Weights of a small autoregressive pixel model: 16-pixel images.
Rows from block 2 of a small autoregressive pixel model, named by matrix and row number. Rows with one number belong to one neuron. Each number is 128 + 24 x the weight over its row's rms, rounded and kept within 0 to 255. All counts start at 0.
After each neuron's rows are labels from the 100 images, of 14976, where the neuron reaches its highest value: "responds to" is what is common among them. Only what is clearly more common there than usual is listed. The data: photos of plants and fungi (iNaturalist).
# fc1: MLP up (model.blocks.2.mlp.fc1.weight, 512x256), inputs 37-73
# fc2: MLP down (model.blocks.2.mlp.fc2.weight, 256x512, transposed), outputs 37-73

fc1.511 [129 159  83 126 139 139 154 167 148 118 134 144 143 157 115 160 129 154 104 117 110 119 126 100 100 122 125 115 135 116 130 122 124 115 149  82 135]
fc2.511 [116 180 102 138 125 151  93 130 163 142 124 120 150 120 122 128 144 135 141 117  90 107 142 134 127 119 139  93 129  91 138 127  99 106 112 124  92]
responds to: order Asterales; family: Asteraceae

fc1.103 [182 133 122 128 151 150 151 126 104 101 123 103 137 144 164  92 139 121 122 130 171 112 124 134 152 128 145  94 190  83 120 134 144 128 109  84 117]
fc2.103 [152 142 163 106 105  78 123 135 133 136 138 157 105 157  54 142 113 168 110 116  97 131 115 110 118 150 119 119 113  93 138  82 174 118 152 175 107]
responds to: order Asterales; family: Asteraceae

fc1.150 [132 115 134 207 114 113 147 129 158 110  98 138 134 146 161 159 113 127 146 129 105 112 114 157 148 112  87 118 141 103 146 114 108  87 156 115 127]
fc2.150 [103 131 121 125 123 130 114 121 138 122 101 134 142 111  93 122 127 131 117 103 115 102 129 184 123 151  75 144  75 135 115 144 152 157 144 131 151]
responds to: order Asterales; family: Asteraceae

fc1.305 [149 117 139 159 120 132 176 154 163 124 122 114 128 138 150 132 136 161 143 124 136 137 149 121 130 106  94 101 105 105 174  41 111 128 104 124 123]
fc2.305 [168 128 119 105 127 151 175 118 172 120 123 127 130 124 134 142 129 132 140 110 134 158 128 139 168 117 109  30 132 104 142 102 115 159 115 130 122]
responds to: class Liliopsida

fc1.112 [187 156 122 108 144 117 145 149 102 157  94 114 108 131 166 113 156 127 107  88 133 114 207 120 140 128 116  86 143  95 120 118  94 142 102  98  66]
fc2.112 [138 107 156 105  88 126 117 109 145  96 124 159 120 155  89 175  94 126 142 111 136 143  69 126 138 104 135 134 123 120 143 110 152 118 149 185  97]
responds to: order Asterales; family: Asteraceae

fc1.375 [136 133 153 156 152  89 157 138 146 106 102  95 127 128 159 127 142 140 121 133 112 152 116 125 101 123  96 103 120  42 152  81 119 115 105 137 109]
fc2.375 [160 138 126 144 113 100 160 148 177 123 117 114 146 136 145 139 110 114 125 114 141 161 127 144 161 132 124  75 148  89 133 105  97 165 123 127 109]
responds to: class Liliopsida

fc1.361 [ 92 159 148 211  76  96 130 101 142 100 123 117 116 131 156 146 121 146 108 135 130 146 126  72 119 117 153 124 117  91 127 117 111 181 129 148 155]
fc2.361 [145 127 163 111 103 144 119 152 148 130 141 127 162 108 137 135 127 180 161 115 132 102 151 107 157 160 126 157 117 127 138 108 124 137 120 122 125]
responds to: class Liliopsida

fc1.228 [123 107 119 138 132 102 121 109 155  99 116 130 126 126 192 156 113 111 119 115 119 123 143 109 101 136 121 117 129  94 176 144 112 142 119  97 104]
fc2.228 [119 116 108 120 110 145  84 105 112 128 106 111 161 116 186 136 121 144 126 132  76  92 151 148  79 116 130 149 148 153 157 106 128 114 116 163 107]
responds to: class Liliopsida