{
  "dataset": "photos of plants and fungi (iNaturalist)",
  "horizontal_flip": true,
  "mlp_ratio": 2,
  "head_dim": 32,
  "bias": "all",
  "parallel_block": false,
  "drop_path": 0.1,
  "positions": "rope",
  "residual_init": "none",
  "beta2": 0.95,
  "eps": 1e-08,
  "final_lr_fraction": 0,
  "warmup_steps": 310
}
Rows from block 3 of a small autoregressive pixel model, named by matrix and row number. Rows with one number belong to one neuron. Each number is 128 + 24 x the weight over its row's rms, rounded and kept within 0 to 255. All counts start at 0. Numbers have three digits each.
After each neuron's rows are labels from the 100 images, of 14976, where the neuron reaches its highest value: "responds to" is what is common among them. Only what is clearly more common there than usual is listed. The data: photos of plants and fungi (iNaturalist).
# fc1: MLP up (model.blocks.3.mlp.fc1.weight, 512x256), inputs 0-31
# fc2: MLP down (model.blocks.3.mlp.fc2.weight, 256x512, transposed), outputs 0-31

fc1.175:078142127144112102092091177095141138136077194140129094133148116154139127118115147159116125155119
fc2.175:080100143161150125120126123129114144152110154115174169125140143106113154144124122118148145117158
responds to: order Caryophyllales; family: Cactaceae

fc1.196:132159132128115110097088147089127112094141137091136080081118140147150113132160142136097122072100
fc2.196:143122083177134177143125105131106135124123178142172162182144141127132152169136101097175077169128
responds to: class Liliopsida

fc1.26:142058088117140117169109138173102171114116115161122110093113122170130152098128109181142136101149
fc2.26:137100143147107117132075101095121124124107136108129120163126116131094083081110121111113128175088
responds to: order Lamiales

fc1.436:130100129122142150158116117202104164119125087108133126109122130187156131132138074109121126129141
fc2.436:113147160164120109146102121120139131138130120108151151139139130141089117100113089114154141113096
responds to: order Lamiales

fc1.425:140108096111126125156089112122111145109117092165108149111119127160163102139128152171136075152170
fc2.425:118147099108121116132100077143143133125179100084099127097134128106145155126129104148129125099122
responds to: class: Liliopsida; order Asparagales; family: Asparagaceae

fc1.118:084075118116145099163160124095122124174095118137109102143134109146121134081121145145101147121108
fc2.118:093130077098112121150163101110133143144165111105106148165128151094088083148131136134141129126126
responds to: class Liliopsida

fc1.70:128106102070124127130128188122097145124088109094125135122129118128126140126117122124123105117098
fc2.70:121170150144123120096103154090135132105133136132116132155122111109098104147063112167165135144144
responds to: order Pinales; class Pinopsida

fc1.506:138146085169119116121095121141106119135095140116126135118126135118115159128117148116090114125126
fc2.506:123112124179112109093139108150150145142107160120075183140131134150146149141133121183151137090128
responds to: order Asterales; family: Asteraceae

fc1.131:126120141100129133140110123081117121118107115113159131082151116151131148143106085184088103145130
fc2.131:114148159127127130149178127114139111124148150139097131114150110113160119117132097113109152144086
responds to: class Liliopsida

fc1.215:120124085099068088168117168146137136131112107161128080116112104114131132147112134180097060110119
fc2.215:152169114162110083139103125119119125124111137174117111090110135122083128116133089140096137156054
responds to: order Asterales; family: Asteraceae

fc1.260:152172112103104146174130138135088112102145108160158101129132128135119154100123150138106151149156
fc2.260:139164122149129120099104143132118101150155123147142098089114140146138113109148142104093146109099
responds to: order Asterales

fc1.161:105149133113116132130110126092117118148083139101128146107110129162126102118151110139110146096109
fc2.161:156088124081133147110154103117132110145117155127123113174169150127124147124120109075118120120085
responds to: class Liliopsida

fc1.493:135112127104092167097131135084127158125127150130122100128092107142123140106124114145135072160146
fc2.493:171087185126133103156048127159125148085174099143176119130102118130147137121136119084109127143113
responds to: order Asterales; family: Asteraceae

fc1.69:118091109119110166119119119123129123150091065126137124123143132127138125135117122149138130132147
fc2.69:140172158161119119153143226123123129098158137143183087123114135147131129110115145114144174125123
responds to: order Caryophyllales; family: Cactaceae; text has "cactus"

fc1.81:161111119111124124157127102129094114128161101124093111112129103132102164118131157141178138119132
fc2.81:133109155149137096133101140110131153133121138132160146163113134172110108114141084119128149088113
responds to: order Asterales; family: Asteraceae

fc1.312:114150125153137139093143150116146141139127142147146120113136066111188155120153144129107125107136
fc2.312:105139106126162125127158171119136117110125124139138163091119116146143083082139170096124116118115
responds to: order Caryophyllales

fc1.185:146119090076105136119083141126083127102052169111080136130116112141125147135120098153124118155128
fc2.185:122156139075088118114109107154129113094135180101131154127105146146133125112121111147132150141144
responds to: order Pinales; class Pinopsida

fc1.398:120153111159131132122120140105124132107105106099122144112137097135125144113132119116113157090141
fc2.398:134189135159140118094098130142105130098134182122100144111131121151137110116103124057130108127090
responds to: order Asparagales; family: Asparagaceae; text has "yucca"

fc1.474:151119116095136151136126120117069117123127090113133109129111109147149145093123143137166158159133
fc2.474:113091167139127092089124153124140145157138168076135114132132141134112135145157120110141132130111
responds to: order Asterales; family: Asteraceae

fc1.58:136162077140139130140158119103126163118123121147143123101103093120134125135161097133142176137159
fc2.58:126120118174129114122142124129127134107140137140130153104126166151132105140138124146140170072166
responds to: class Liliopsida

fc1.302:143121117084115165151140145128129140154132104110147125122106114132113156090171145129170146135161
fc2.302:147158158117112118121070151116105142117167098111168127145111125150097147072144175126102099144161
responds to: order Asterales; family: Asteraceae

fc1.287:125136138103075108156119106144134132129146093160085133145089091122133131093138129181111122133161
fc2.287:154145131137105135097087139090129116136151117136138166112117133162122118113139132114144126183131
responds to: order Asterales; family: Asteraceae

fc1.108:160098082139110145171151137135147127094122113093142146107108112145139147166162113111111147137097
fc2.108:160102118127150121152131116118121106096105120178140159125105103186105128132121171064094098125135
responds to: class Liliopsida

fc1.195:110122142147121110119153113085120120151129097099137112135146130115150126105138119126123191138085
fc2.195:163111153107119117088121129100123125144125094124142053109142099139139113135106118175123154124145
responds to: order Asparagales; family: Asparagaceae; text has "yucca"

fc1.300:092131174137134100115140218092116125113148118102121117139138119121120103078128090170133156117159
fc2.300:145160182142137087171106211123140131130101118131159104140136132107096114078125107132127170134096
responds to: order Caryophyllales; family: Cactaceae; text has "cactus"

fc1.169:155114125163120115171113104154109158149115117167129097125095107158134127086115090156178127163160
fc2.169:135100112094133141123110109070131095131159113142153159105150160119162134144135098083112145119093
responds to: order Asterales; family: Asteraceae

fc1.149:136100079106125167124106180146109124148087158071156128130127117139118145131137114158127133126111
fc2.149:156140101143135137120105114122123094152162128156129110116116120156099106128151123126149130168138
responds to: order Pinales; class Pinopsida; family: Pinaceae

fc1.73:131083163161112142119096127123132136093094109118114145123127118155108139133127080120126136141158
fc2.73:140155180169138111114140109108143137144135093123104098162130109131090157135118111118101123200148
responds to: order Fagales

fc1.421:152110112118139140158139143148140134098076098112115102110147123078165116136131112130092128107098
fc2.421:127073143098117157112136124129120126127080129106130161127146117137118108137110176135157103183170
responds to: class Liliopsida; order Caryophyllales

fc1.339:136135124128122081118092104131105134075126138174150132104125104150133143099136099125119130103159
fc2.339:127148141150135107118116139117086127118103126136139135149153158081101128115106137101129128126106
responds to: order Asterales; family: Asteraceae