From a checkpoint of a small autoregressive pixel model: 16-pixel images, 22.5 epochs.
Rows from block 2 of a small autoregressive pixel model, named by matrix and row number. Rows with one number belong to one neuron. Each number is 200 + 40 x the weight over its row's rms, rounded and kept within 0 to 999. All counts start at 0.
After each neuron's rows are labels from the 100 images, of 14976, where the neuron reaches its highest value: "responds to" is what is common among them. Only what is clearly more common there than usual is listed. The data: photos of plants and fungi (iNaturalist).
# fc1: MLP up (model.blocks.2.mlp.fc1.weight, 512x256), inputs 0-36
# fc2: MLP down (model.blocks.2.mlp.fc2.weight, 256x512, transposed), outputs 0-36

fc1.360,210,141,176,249,218,282,216,288,169,190,99,241,169,151,155,169,232,191,191,218,168,257,222,192,196,204,177,155,161,239,181,183,168,188,177,283,165
fc2.360,155,212,204,236,221,242,132,194,269,168,173,188,176,209,170,283,236,170,198,206,214,187,166,200,197,204,221,181,302,100,179,78,200,168,207,206,242
responds to: class Liliopsida

fc1.166,243,198,202,174,235,110,169,216,199,135,202,227,228,232,115,224,235,208,165,219,184,212,202,186,225,200,147,218,237,114,246,208,211,169,233,239,141
fc2.166,205,223,196,47,225,232,215,200,168,233,202,249,227,182,208,191,126,216,247,199,263,205,230,258,66,179,213,240,243,183,227,213,148,232,134,174,180
responds to: order Pinales; class Pinopsida

fc1.505,175,207,137,218,189,224,207,214,183,190,185,225,175,188,173,186,232,203,145,211,207,187,250,241,181,183,172,207,175,245,229,143,272,249,241,127,241
fc2.505,129,145,191,227,160,242,212,171,199,125,222,157,226,204,160,253,282,113,187,233,221,207,216,187,209,200,197,173,163,168,221,237,222,220,273,237,280
responds to: order Asparagales; family: Asparagaceae; text has "yucca"

fc1.65,216,175,108,193,188,267,294,128,240,284,205,216,193,194,164,212,212,188,187,164,160,141,168,145,215,191,164,201,224,262,211,224,171,202,249,221,258
fc2.65,208,198,220,214,235,230,218,226,146,220,233,206,215,238,200,265,129,226,173,188,209,155,249,254,186,190,235,242,266,173,187,216,166,229,171,248,149
responds to: order Asterales; family: Asteraceae

fc1.361,193,219,202,248,234,198,217,224,277,228,157,261,161,187,211,190,226,192,207,235,182,215,237,167,265,199,207,198,155,226,219,186,195,229,202,86,254
fc2.361,155,196,218,118,240,284,144,282,280,160,198,236,158,237,205,188,167,191,167,206,169,234,161,152,238,151,208,190,171,175,141,174,170,227,220,149,203
responds to: class Liliopsida

fc1.16,204,140,222,237,214,226,201,232,177,156,147,210,237,127,186,190,153,188,183,192,182,216,229,173,219,213,231,232,152,184,160,151,228,234,255,155,200
fc2.16,206,177,217,193,224,201,194,150,185,174,219,162,225,144,193,122,63,185,172,210,138,186,232,144,149,165,260,189,114,158,219,158,213,198,188,130,217
responds to: class Liliopsida

fc1.305,213,222,164,169,184,180,250,189,240,202,118,204,147,212,281,144,157,160,182,176,169,161,213,223,184,214,173,216,179,153,174,248,222,201,158,134,364
fc2.305,219,218,111,141,201,201,246,224,231,214,189,236,187,166,250,137,101,125,182,209,174,185,266,242,202,206,190,216,194,197,168,202,130,196,154,164,292
responds to: class Liliopsida

fc1.240,105,219,168,154,174,259,143,179,143,204,230,218,257,182,153,246,199,192,156,245,187,228,287,244,193,185,238,250,212,181,243,185,299,195,171,168,188
fc2.240,143,143,199,247,166,249,152,166,255,205,219,216,220,354,313,253,221,168,191,198,225,231,169,186,223,198,190,212,164,134,199,190,244,163,202,168,210
responds to: order Caryophyllales

fc1.268,187,212,140,193,178,121,203,280,247,161,89,191,217,161,221,165,224,188,157,215,206,246,248,249,228,186,95,200,209,191,197,135,161,234,197,225,222
fc2.268,238,199,213,76,205,223,162,211,152,251,229,246,229,262,246,178,135,209,236,195,190,205,217,196,162,194,304,152,268,188,206,229,178,206,221,131,247
responds to: text has "common"

fc1.70,203,173,96,167,163,228,201,224,181,228,215,227,166,174,170,213,235,192,205,226,112,172,229,291,160,186,186,178,129,172,199,208,183,219,243,190,211
fc2.70,161,178,187,149,223,234,167,251,243,192,229,174,167,272,150,255,233,274,186,227,168,245,108,215,239,231,225,201,259,247,178,226,278,202,229,171,218
responds to: order Caryophyllales

fc1.242,233,234,161,238,215,169,154,240,239,146,193,188,182,121,189,138,284,213,219,216,211,216,163,194,219,266,148,189,187,180,213,231,231,263,226,184,197
fc2.242,272,244,223,228,173,233,244,180,186,271,159,168,178,203,201,273,159,188,105,210,184,201,168,215,176,211,195,212,215,268,138,161,227,191,192,255,239
responds to: class: Liliopsida; order Asparagales; family: Asparagaceae

fc1.150,129,186,206,242,186,115,204,265,304,126,244,203,191,154,202,223,122,171,156,192,195,236,229,226,218,262,149,276,212,257,197,240,148,236,196,187,285
fc2.150,154,298,158,97,177,162,200,196,220,188,224,215,242,261,137,166,174,124,180,236,202,246,189,203,185,253,165,333,190,199,170,202,195,200,192,182,185
responds to: order Asterales; family: Asteraceae

fc1.47,197,188,169,284,211,202,201,234,216,201,230,254,210,157,282,196,196,226,193,183,194,253,240,196,186,263,179,186,171,233,164,140,208,172,198,186,183
fc2.47,183,196,198,276,187,159,226,163,171,193,240,164,209,206,198,302,237,191,142,224,255,205,222,220,193,241,276,250,270,205,105,118,293,175,202,287,224
responds to: class: Liliopsida; order Asparagales; family: Asparagaceae

fc1.106,247,204,84,179,184,188,194,200,210,251,229,280,191,188,238,218,219,116,165,160,147,175,299,264,201,223,205,190,212,195,206,243,245,158,166,231,201
fc2.106,245,226,237,165,184,120,241,181,213,167,191,177,270,171,140,245,233,177,260,209,281,224,154,219,195,200,172,217,179,167,240,224,195,238,182,196,216
responds to: class Liliopsida; order Asparagales

fc1.375,227,228,170,226,184,179,217,207,257,226,170,219,182,190,257,176,200,145,173,162,176,184,234,233,185,220,171,178,206,182,172,259,204,165,138,142,256
fc2.375,206,222,69,187,199,219,234,281,221,217,186,234,196,177,243,215,145,99,144,180,158,182,328,231,209,228,160,228,222,221,190,229,160,188,129,206,287
responds to: class Liliopsida

fc1.420,167,205,173,229,162,248,213,222,269,152,165,211,178,198,231,165,147,220,219,161,171,203,227,252,183,203,104,189,170,178,248,235,212,195,175,215,242
fc2.420,235,284,192,211,216,214,164,138,205,227,180,171,102,295,154,220,170,135,186,186,220,193,223,183,141,217,181,157,203,253,191,173,132,232,199,194,169
responds to: order Asterales; family: Asteraceae

fc1.252,240,210,223,125,134,171,178,124,273,192,138,175,144,156,274,181,142,215,151,152,197,195,242,214,216,200,193,232,201,207,220,109,227,199,237,210,213
fc2.252,222,283,196,213,154,203,176,138,189,236,183,147,204,182,273,197,173,183,182,188,241,222,200,219,191,200,190,196,214,202,188,168,147,199,158,202,255
responds to: order Pinales; class Pinopsida

fc1.229,170,189,210,166,205,254,260,172,214,196,186,238,187,240,220,216,236,151,153,154,122,186,188,172,164,208,147,180,207,192,197,247,169,198,173,240,169
fc2.229,228,218,280,171,168,266,201,48,167,205,212,217,151,286,166,229,236,183,200,192,213,260,142,184,217,179,188,220,168,140,239,204,208,202,190,209,198
responds to: order Asterales; family: Asteraceae

fc1.112,229,269,198,202,208,298,172,213,170,230,121,236,205,182,160,242,200,192,176,186,191,154,214,168,165,194,238,207,251,170,163,200,179,137,238,207,210
fc2.112,138,291,158,209,196,165,134,265,200,165,252,222,197,225,204,128,181,167,222,221,223,185,263,229,264,223,129,276,156,107,215,154,208,283,186,122,220
responds to: order Asterales; family: Asteraceae

fc1.511,217,87,218,155,161,205,301,146,227,174,210,229,201,194,185,281,130,169,160,141,144,180,220,200,176,252,202,246,231,240,203,259,145,218,189,251,225
fc2.511,263,180,263,75,182,264,201,78,218,210,192,212,148,317,146,237,197,226,193,189,198,202,156,184,114,213,284,186,256,204,193,217,177,193,170,199,165
responds to: order Asterales; family: Asteraceae

fc1.324,197,145,125,128,191,259,181,232,259,206,147,212,172,179,199,195,169,148,187,195,183,234,262,220,235,222,222,223,138,268,125,164,224,186,212,154,255
fc2.324,221,170,147,167,201,221,202,190,223,196,198,183,187,151,236,185,129,218,150,189,151,225,261,178,128,223,212,259,246,208,102,124,213,187,241,193,274
responds to: class Liliopsida

fc1.461,162,192,229,183,220,165,165,198,232,130,209,186,243,87,221,171,126,180,214,222,200,239,240,160,170,200,200,204,184,157,275,222,135,248,190,175,176
fc2.461,180,191,202,218,256,221,193,198,180,251,237,172,173,254,189,245,252,247,204,238,206,237,201,244,192,188,265,226,273,198,201,225,244,242,245,171,143
responds to: order Caryophyllales; family: Cactaceae

fc1.93,204,183,117,186,193,181,221,184,245,176,222,183,191,163,187,170,153,254,181,219,207,194,190,203,192,232,197,227,176,169,229,189,257,203,240,187,206
fc2.93,182,245,130,183,178,248,158,165,164,236,206,221,264,257,183,180,174,189,277,227,185,150,190,250,183,222,177,209,183,203,174,210,249,204,242,186,272
responds to: order Caryophyllales; family: Cactaceae

fc1.228,156,259,206,224,206,253,188,275,218,164,213,206,207,208,266,263,207,234,177,167,150,197,267,232,139,248,140,175,160,107,149,204,202,187,235,147,222
fc2.228,208,328,179,215,258,208,203,225,212,171,179,152,168,218,187,263,203,163,133,199,228,164,250,187,190,204,232,100,218,193,215,167,194,165,231,168,204
responds to: class Liliopsida

fc1.295,137,221,173,159,209,204,182,218,201,152,219,244,251,181,209,240,99,191,139,178,159,188,239,179,129,222,182,264,265,178,209,177,205,198,149,147,236
fc2.295,196,201,132,107,190,234,210,283,172,161,166,222,213,154,226,196,95,182,144,184,186,145,252,194,151,212,185,222,265,301,176,210,192,193,164,158,236
responds to: class Liliopsida

fc1.103,202,187,181,197,201,309,201,189,200,180,158,194,224,270,184,215,195,147,192,165,194,208,194,200,136,211,197,212,260,161,199,187,216,170,184,214,201
fc2.103,210,158,158,186,174,200,153,159,186,137,182,198,171,268,157,174,260,151,238,181,212,223,272,193,238,228,181,248,156,158,171,189,216,223,232,147,264
responds to: order Asterales; family: Asteraceae

fc1.167,146,224,176,244,184,135,223,178,275,158,178,203,185,209,247,242,196,173,188,227,174,230,239,264,195,158,122,249,153,253,234,168,199,182,125,194,209
fc2.167,222,277,207,150,174,119,261,179,259,243,207,254,192,173,235,168,162,168,195,232,204,188,224,179,196,204,202,258,168,173,181,136,193,212,247,165,157
responds to: order Asterales; family: Asteraceae