python train.py --arch="transformer_decoder" --model="autoregressive pixel model" --dataset="photos of plants and fungi (iNaturalist)" --horizontal_flip=true --norm="rmsnorm" --fused_qkv=false --parallel_block=false --drop_path=0.1 --tie_embeddings=true --optimizer="adamw" --beta1=0.9 --steps=15900 --final_lr_fraction=0 --warmup_steps=310 --weight_decay=0.2
Rows from block 4 of a small autoregressive pixel model, named by matrix and row number. Rows with one number belong to one neuron. Each number is 128 + 32 x the weight over its row's rms, rounded and kept within 0 to 255. All counts start at 0. Numbers have three digits each.
Before each neuron's rows are labels from the 100 images, of 14976, where the neuron reaches its highest value: "top examples" is what is common among them. Only what is clearly more common there than usual is listed. The data: photos of plants and fungi (iNaturalist). In brackets: how many of the 100.
# fc1: MLP up (model.blocks.4.mlp.fc1.weight, 512x256), inputs 172-255
# fc2: MLP down (model.blocks.4.mlp.fc2.weight, 256x512, transposed), outputs 172-255

top examples: order Caryophyllales (38); family: Cactaceae (36); family: Asparagaceae (30)
fc1.353:129102153135146108145093141147163186151160178132122117132180176151141124153169152133148142138167168158105122079147105102111086156079143121119132130158075122144138103164133109098174102127206079153114149148129143069123070125069187080141047234101134161111
fc2.353:084138040131140151110088086147119089155134147113179144166085177122119107178074145223137117089136118107129119078149180126128092076121152091130173138185131084204124148105173055079119120141141121087140173113078136125120116138113183119180098158114164124145

top examples: class Liliopsida (26)
fc1.48:198125110129100120121145136103090140067120150116156110111078094189142089201105135129189136088132147151165051090166130102136093155142161127169185135119142150117122106087108061119122111114121111139131072080170200085151140103100161134126056155191077122135
fc2.48:110155182136090092092148137103088093107168135137151057085109072162130116179158142122139166112160195172175091095105104152115093102153130110144122115069125197182075095165095126147184114104174083115084130224137141144195177113077123095063078184167126140141

top examples: order Asterales (30); family: Asteraceae (30)
fc1.273:161152128110104143122124128142145144089096112164129111057085103090138090086182203124128173157186105156121131142091166082148145170106152094145136123139126109152130132111157100094148120142116120055135166143154138095140077067171096117087145091111191186138
fc2.273:120104149107132116156170082156140124166105124078160144128149182152115102143066137113092129162092133163131154113133115145156123104191106176144150178099138123156171166101135036139084158084112190168054094163152160119154154168150100124180153121113085089165

top examples: order Asterales (38); family: Asteraceae (38)
fc1.300:124149103185118121098147109117143165151156095124154065129107075134143101084146167141141108130130177145131103086176154082117156087144116170167138125111046177119077149132122145116110182092145115143134142079156135149170137156144198088092140154167149150170
fc2.300:085142188200109129087131127077146161223159126123129143134137088078121122166180102175085076102177169169107164102123148094148198114173093182121112168099086162045085148136151230141152132123136142162155125138132104145127143147120119118135114176177085120132

top examples: order Asterales (31); family: Asteraceae (31)
fc1.136:185126117183124111126145134136165197104126110118096117114063142135140081105132128108134118132194174091173139129139159110139140129164119121107096153101184101089101110178112178196190123083148092081160096100139181080156066106169199071063103203100176124134
fc2.136:093087185164107122138176127105166112114118101118065112078048151098120158105105179132106132059161096118121083139134122124106104100114080190183121077143079127159082139147198117157135128128124073053097128120193104101174150126137095086123181096145111166137

top examples: class Liliopsida (25)
fc1.184:157143138128168096130083120154098158163168182105075154114116189168135104136093134098106109113175184152179135110189160159129117183095157158167115135177081103126112139143100128121163127062234109112160122147147098126167098098125171115143153166109119124155
fc2.184:065130165111152134115105178070072116107157111128148091092116158151147148143124120150139107105071153088108112087138123164127206155084128084132144106153149176106125110076127085157135157108091151128083199165108140161100145071069166140174119155095173182140

top examples: order Asparagales (37); family: Asparagaceae (37); text has "yucca" (29)
fc1.62:161068122148138109119154137129148146182169155171125136131166205179142115164137131122073220115111092104129110087154140155118135146105156059126118149156162148124162041123145124108151125149120097112166158145122119098186122106033138152138046239087144126082
fc2.62:094136119116125152137126109119046179109177118132098145109097157144114084145107129110121093116144141105187139111151153109157177163114093182158148124119093157138114141167037142155123187099154085102069092065097152114120146203118165168115166086091089161148

top examples: order Asterales (42); family: Asteraceae (42)
fc1.239:147151089113134158056113106135152146165101115137125094105121125125170098137147187139103119101108171134134120106114125099147078162125183107139153079108121127128086152086105150119177170148150105114116158056140144106168099089142144131101146183072135183185
fc2.239:145175160058172151162099158112117089117133116167113081096123063151137174165138131084119122112105108118114151106118111185143136133179134097139133162085094179063087088085118080113105140126095095107099109105166106145114166109171129099056125172159149130181

top examples: order Asterales (29); family: Asteraceae (29)
fc1.402:185117077177137089090122128108145106127087134129145112058081076133112107133087149152159121122160129118153096139154167108129156155124113124157185144098108175153050142122143128140115125117140096118116085118141123125229116095172170090045160109120090113156
fc2.402:127154178115153078120135152101138136157159069154048128105103171155110151183064096138117117088143140075132093118176109110124139182130066087141137165101171150132095145192136107171112107105144148138085092109139100094130174115152185129087105073069078102124

top examples: order Asparagales (30); family: Asparagaceae (30); text has "yucca" (27)
fc1.351:190096180115099154111128113157128116104141126105155118123164176138122087132119167095133108155130091152134083110130177156106182118137141079153126068150112119166148117108148117118122133126143104080093108117148148031133106131096130109142090126153144133098
fc2.351:131181100128123120206160134156185143137128095171154147102066115106150140183135091163131177095079132076133139126019094118094098082127174125132101171136143154141139143133117113123086144138113128124069115146189099155136125129160086116154158070087148114122

top examples: order Asterales (29); family: Asteraceae (29)
fc1.451:137117168175134116116128081083146140150093159127175126103085139162174106125120138120113092110136154127171083108137120098118068067127137098121136095080254127119138170129144152152146130110166118097113175104155190136193112147125136053147148150091050134131
fc2.451:068157128101155163131139171148117077135103120105150131083100170066117182091133168137152078134166117186095128108148166123126161179124106142185081161148061166152104117140138103144084142120141103076172167119191091144122127130154142130156126119213114131107

top examples: order Fagales (25)
fc1.485:187175093153125121065128139178164151118124151176075124124136155146121115165115127072117170202114142121086097161166109184149190095139163106172154093125136114140091105084111157128092087106122119084100174146180111121151201103078132123132122124132094118155
fc2.485:118126178180120100070093129127126170138184150163036148147082152095109094217103155168148109153087130127114118169136083116166166148091136117105062102160136135117112095140130180170049178098154126118000077111118115090101162113144148111127147191088161131131

top examples: family: Cactaceae (36); family: Asparagaceae (31); text has "cactus" (26); text has "yucca" (25)
fc1.500:181099119128122098132137089163135173095128197128142110135181167155107104153151182144112225134131120145149091130079163120091108123126147087079142123150108112136159092150087035101151134124177151155174162100119154069111088153095155123146082236144123138103
fc2.500:089117145144153120149089125101159128089145203157160138115137136096066130080114109148146114043154106109153176122109122158183141162118130094101027129169111078126103179121162166100119070119160207124206139171115140149101102170096144140146139146095159102076

top examples: class Liliopsida (28)
fc1.115:196126122109118154069143132139132109102116149114152131139171157193111112146071127101142103124147094146178124149170145149134138160130119076162154088147119122184159085151119058142107165093151094168171140155119159073134094132068155169108107166130093089106
fc2.115:155096122061182126090134118082132162178113126198101167140134175178090141130115134164139125185145111092154123151137137115157140131136142112172190107130103152168161177167126101112100103112148095091202113094161149122144092108138118152151076049145152087086

top examples: class: Liliopsida (30); order Asparagales (27); family: Asparagaceae (27)
fc1.368:164060102112129133060144171194085109085197168143194109134133167179115082098127124036115121168108145173181123125137184159060125115142167136130129107124118098112158168140154121139161137107145130114189155152132100091130148102079100107106162230154090149133
fc2.368:093089101120163212160106128115110110070181166174153154139163068172130129142115107118119145096052103141109127158125194193094151189107165197130082114181076118176165092064181101153155137133077166170131101084142168112119083172117135107146096172114129155136

top examples: order Asterales (28); family: Asteraceae (27)
fc1.107:156151082132150111176161202158176093111095145081198111127110147171130102128188118127228141138129203114109123098093106085106100135196101113088122154080133155103160129107134100098118091101174098113106129156171192084168140079164117064094150155121161121171
fc2.107:155092120092129130134162076083185156116083142169009121101141122122163140123106132158109104169180116097140123157151152133110107101113131138170104132149120165179119153123112158183120114106085111105134126036134136140133133128131138087115160169144081141148

top examples: order Caryophyllales (55); family: Cactaceae (55); text has "cactus" (42)
fc1.182:149112154158160196155113094095127156116151152167137123129149176155157118179082144126101151104168142119117121093197118139154091127107116096091139100154116135163137168092150053153092161099185094109124125110110186114173102102120108143148124172154112146114
fc2.182:125125093137168128138080158142105161138128157185038135148163172123134103142145116087128159126135106128152148140075047154145111128099138165171141160197116143085073074149095122185138152125121131084106121104128160078124152118122191092110094213105118149143

top examples: class: Liliopsida (38); order Asparagales (35); family: Asparagaceae (35)
fc1.17:130104158148156127090135114132164151119184166145090101099127158174169094153070162129096187130116127142116084155189184122142139128118140123113135107139113124185189136125108091133092122156177110079115112159084175061151105096131151113164109158141071152126
fc2.17:093154127150108125188111155158134119143144130162153144136147212100116141171129165135162165096145147116086124174110200131120155200158074159154115100141133195166111127147092098171180143138104134105081168196125128139098161097097137141127087158148186138160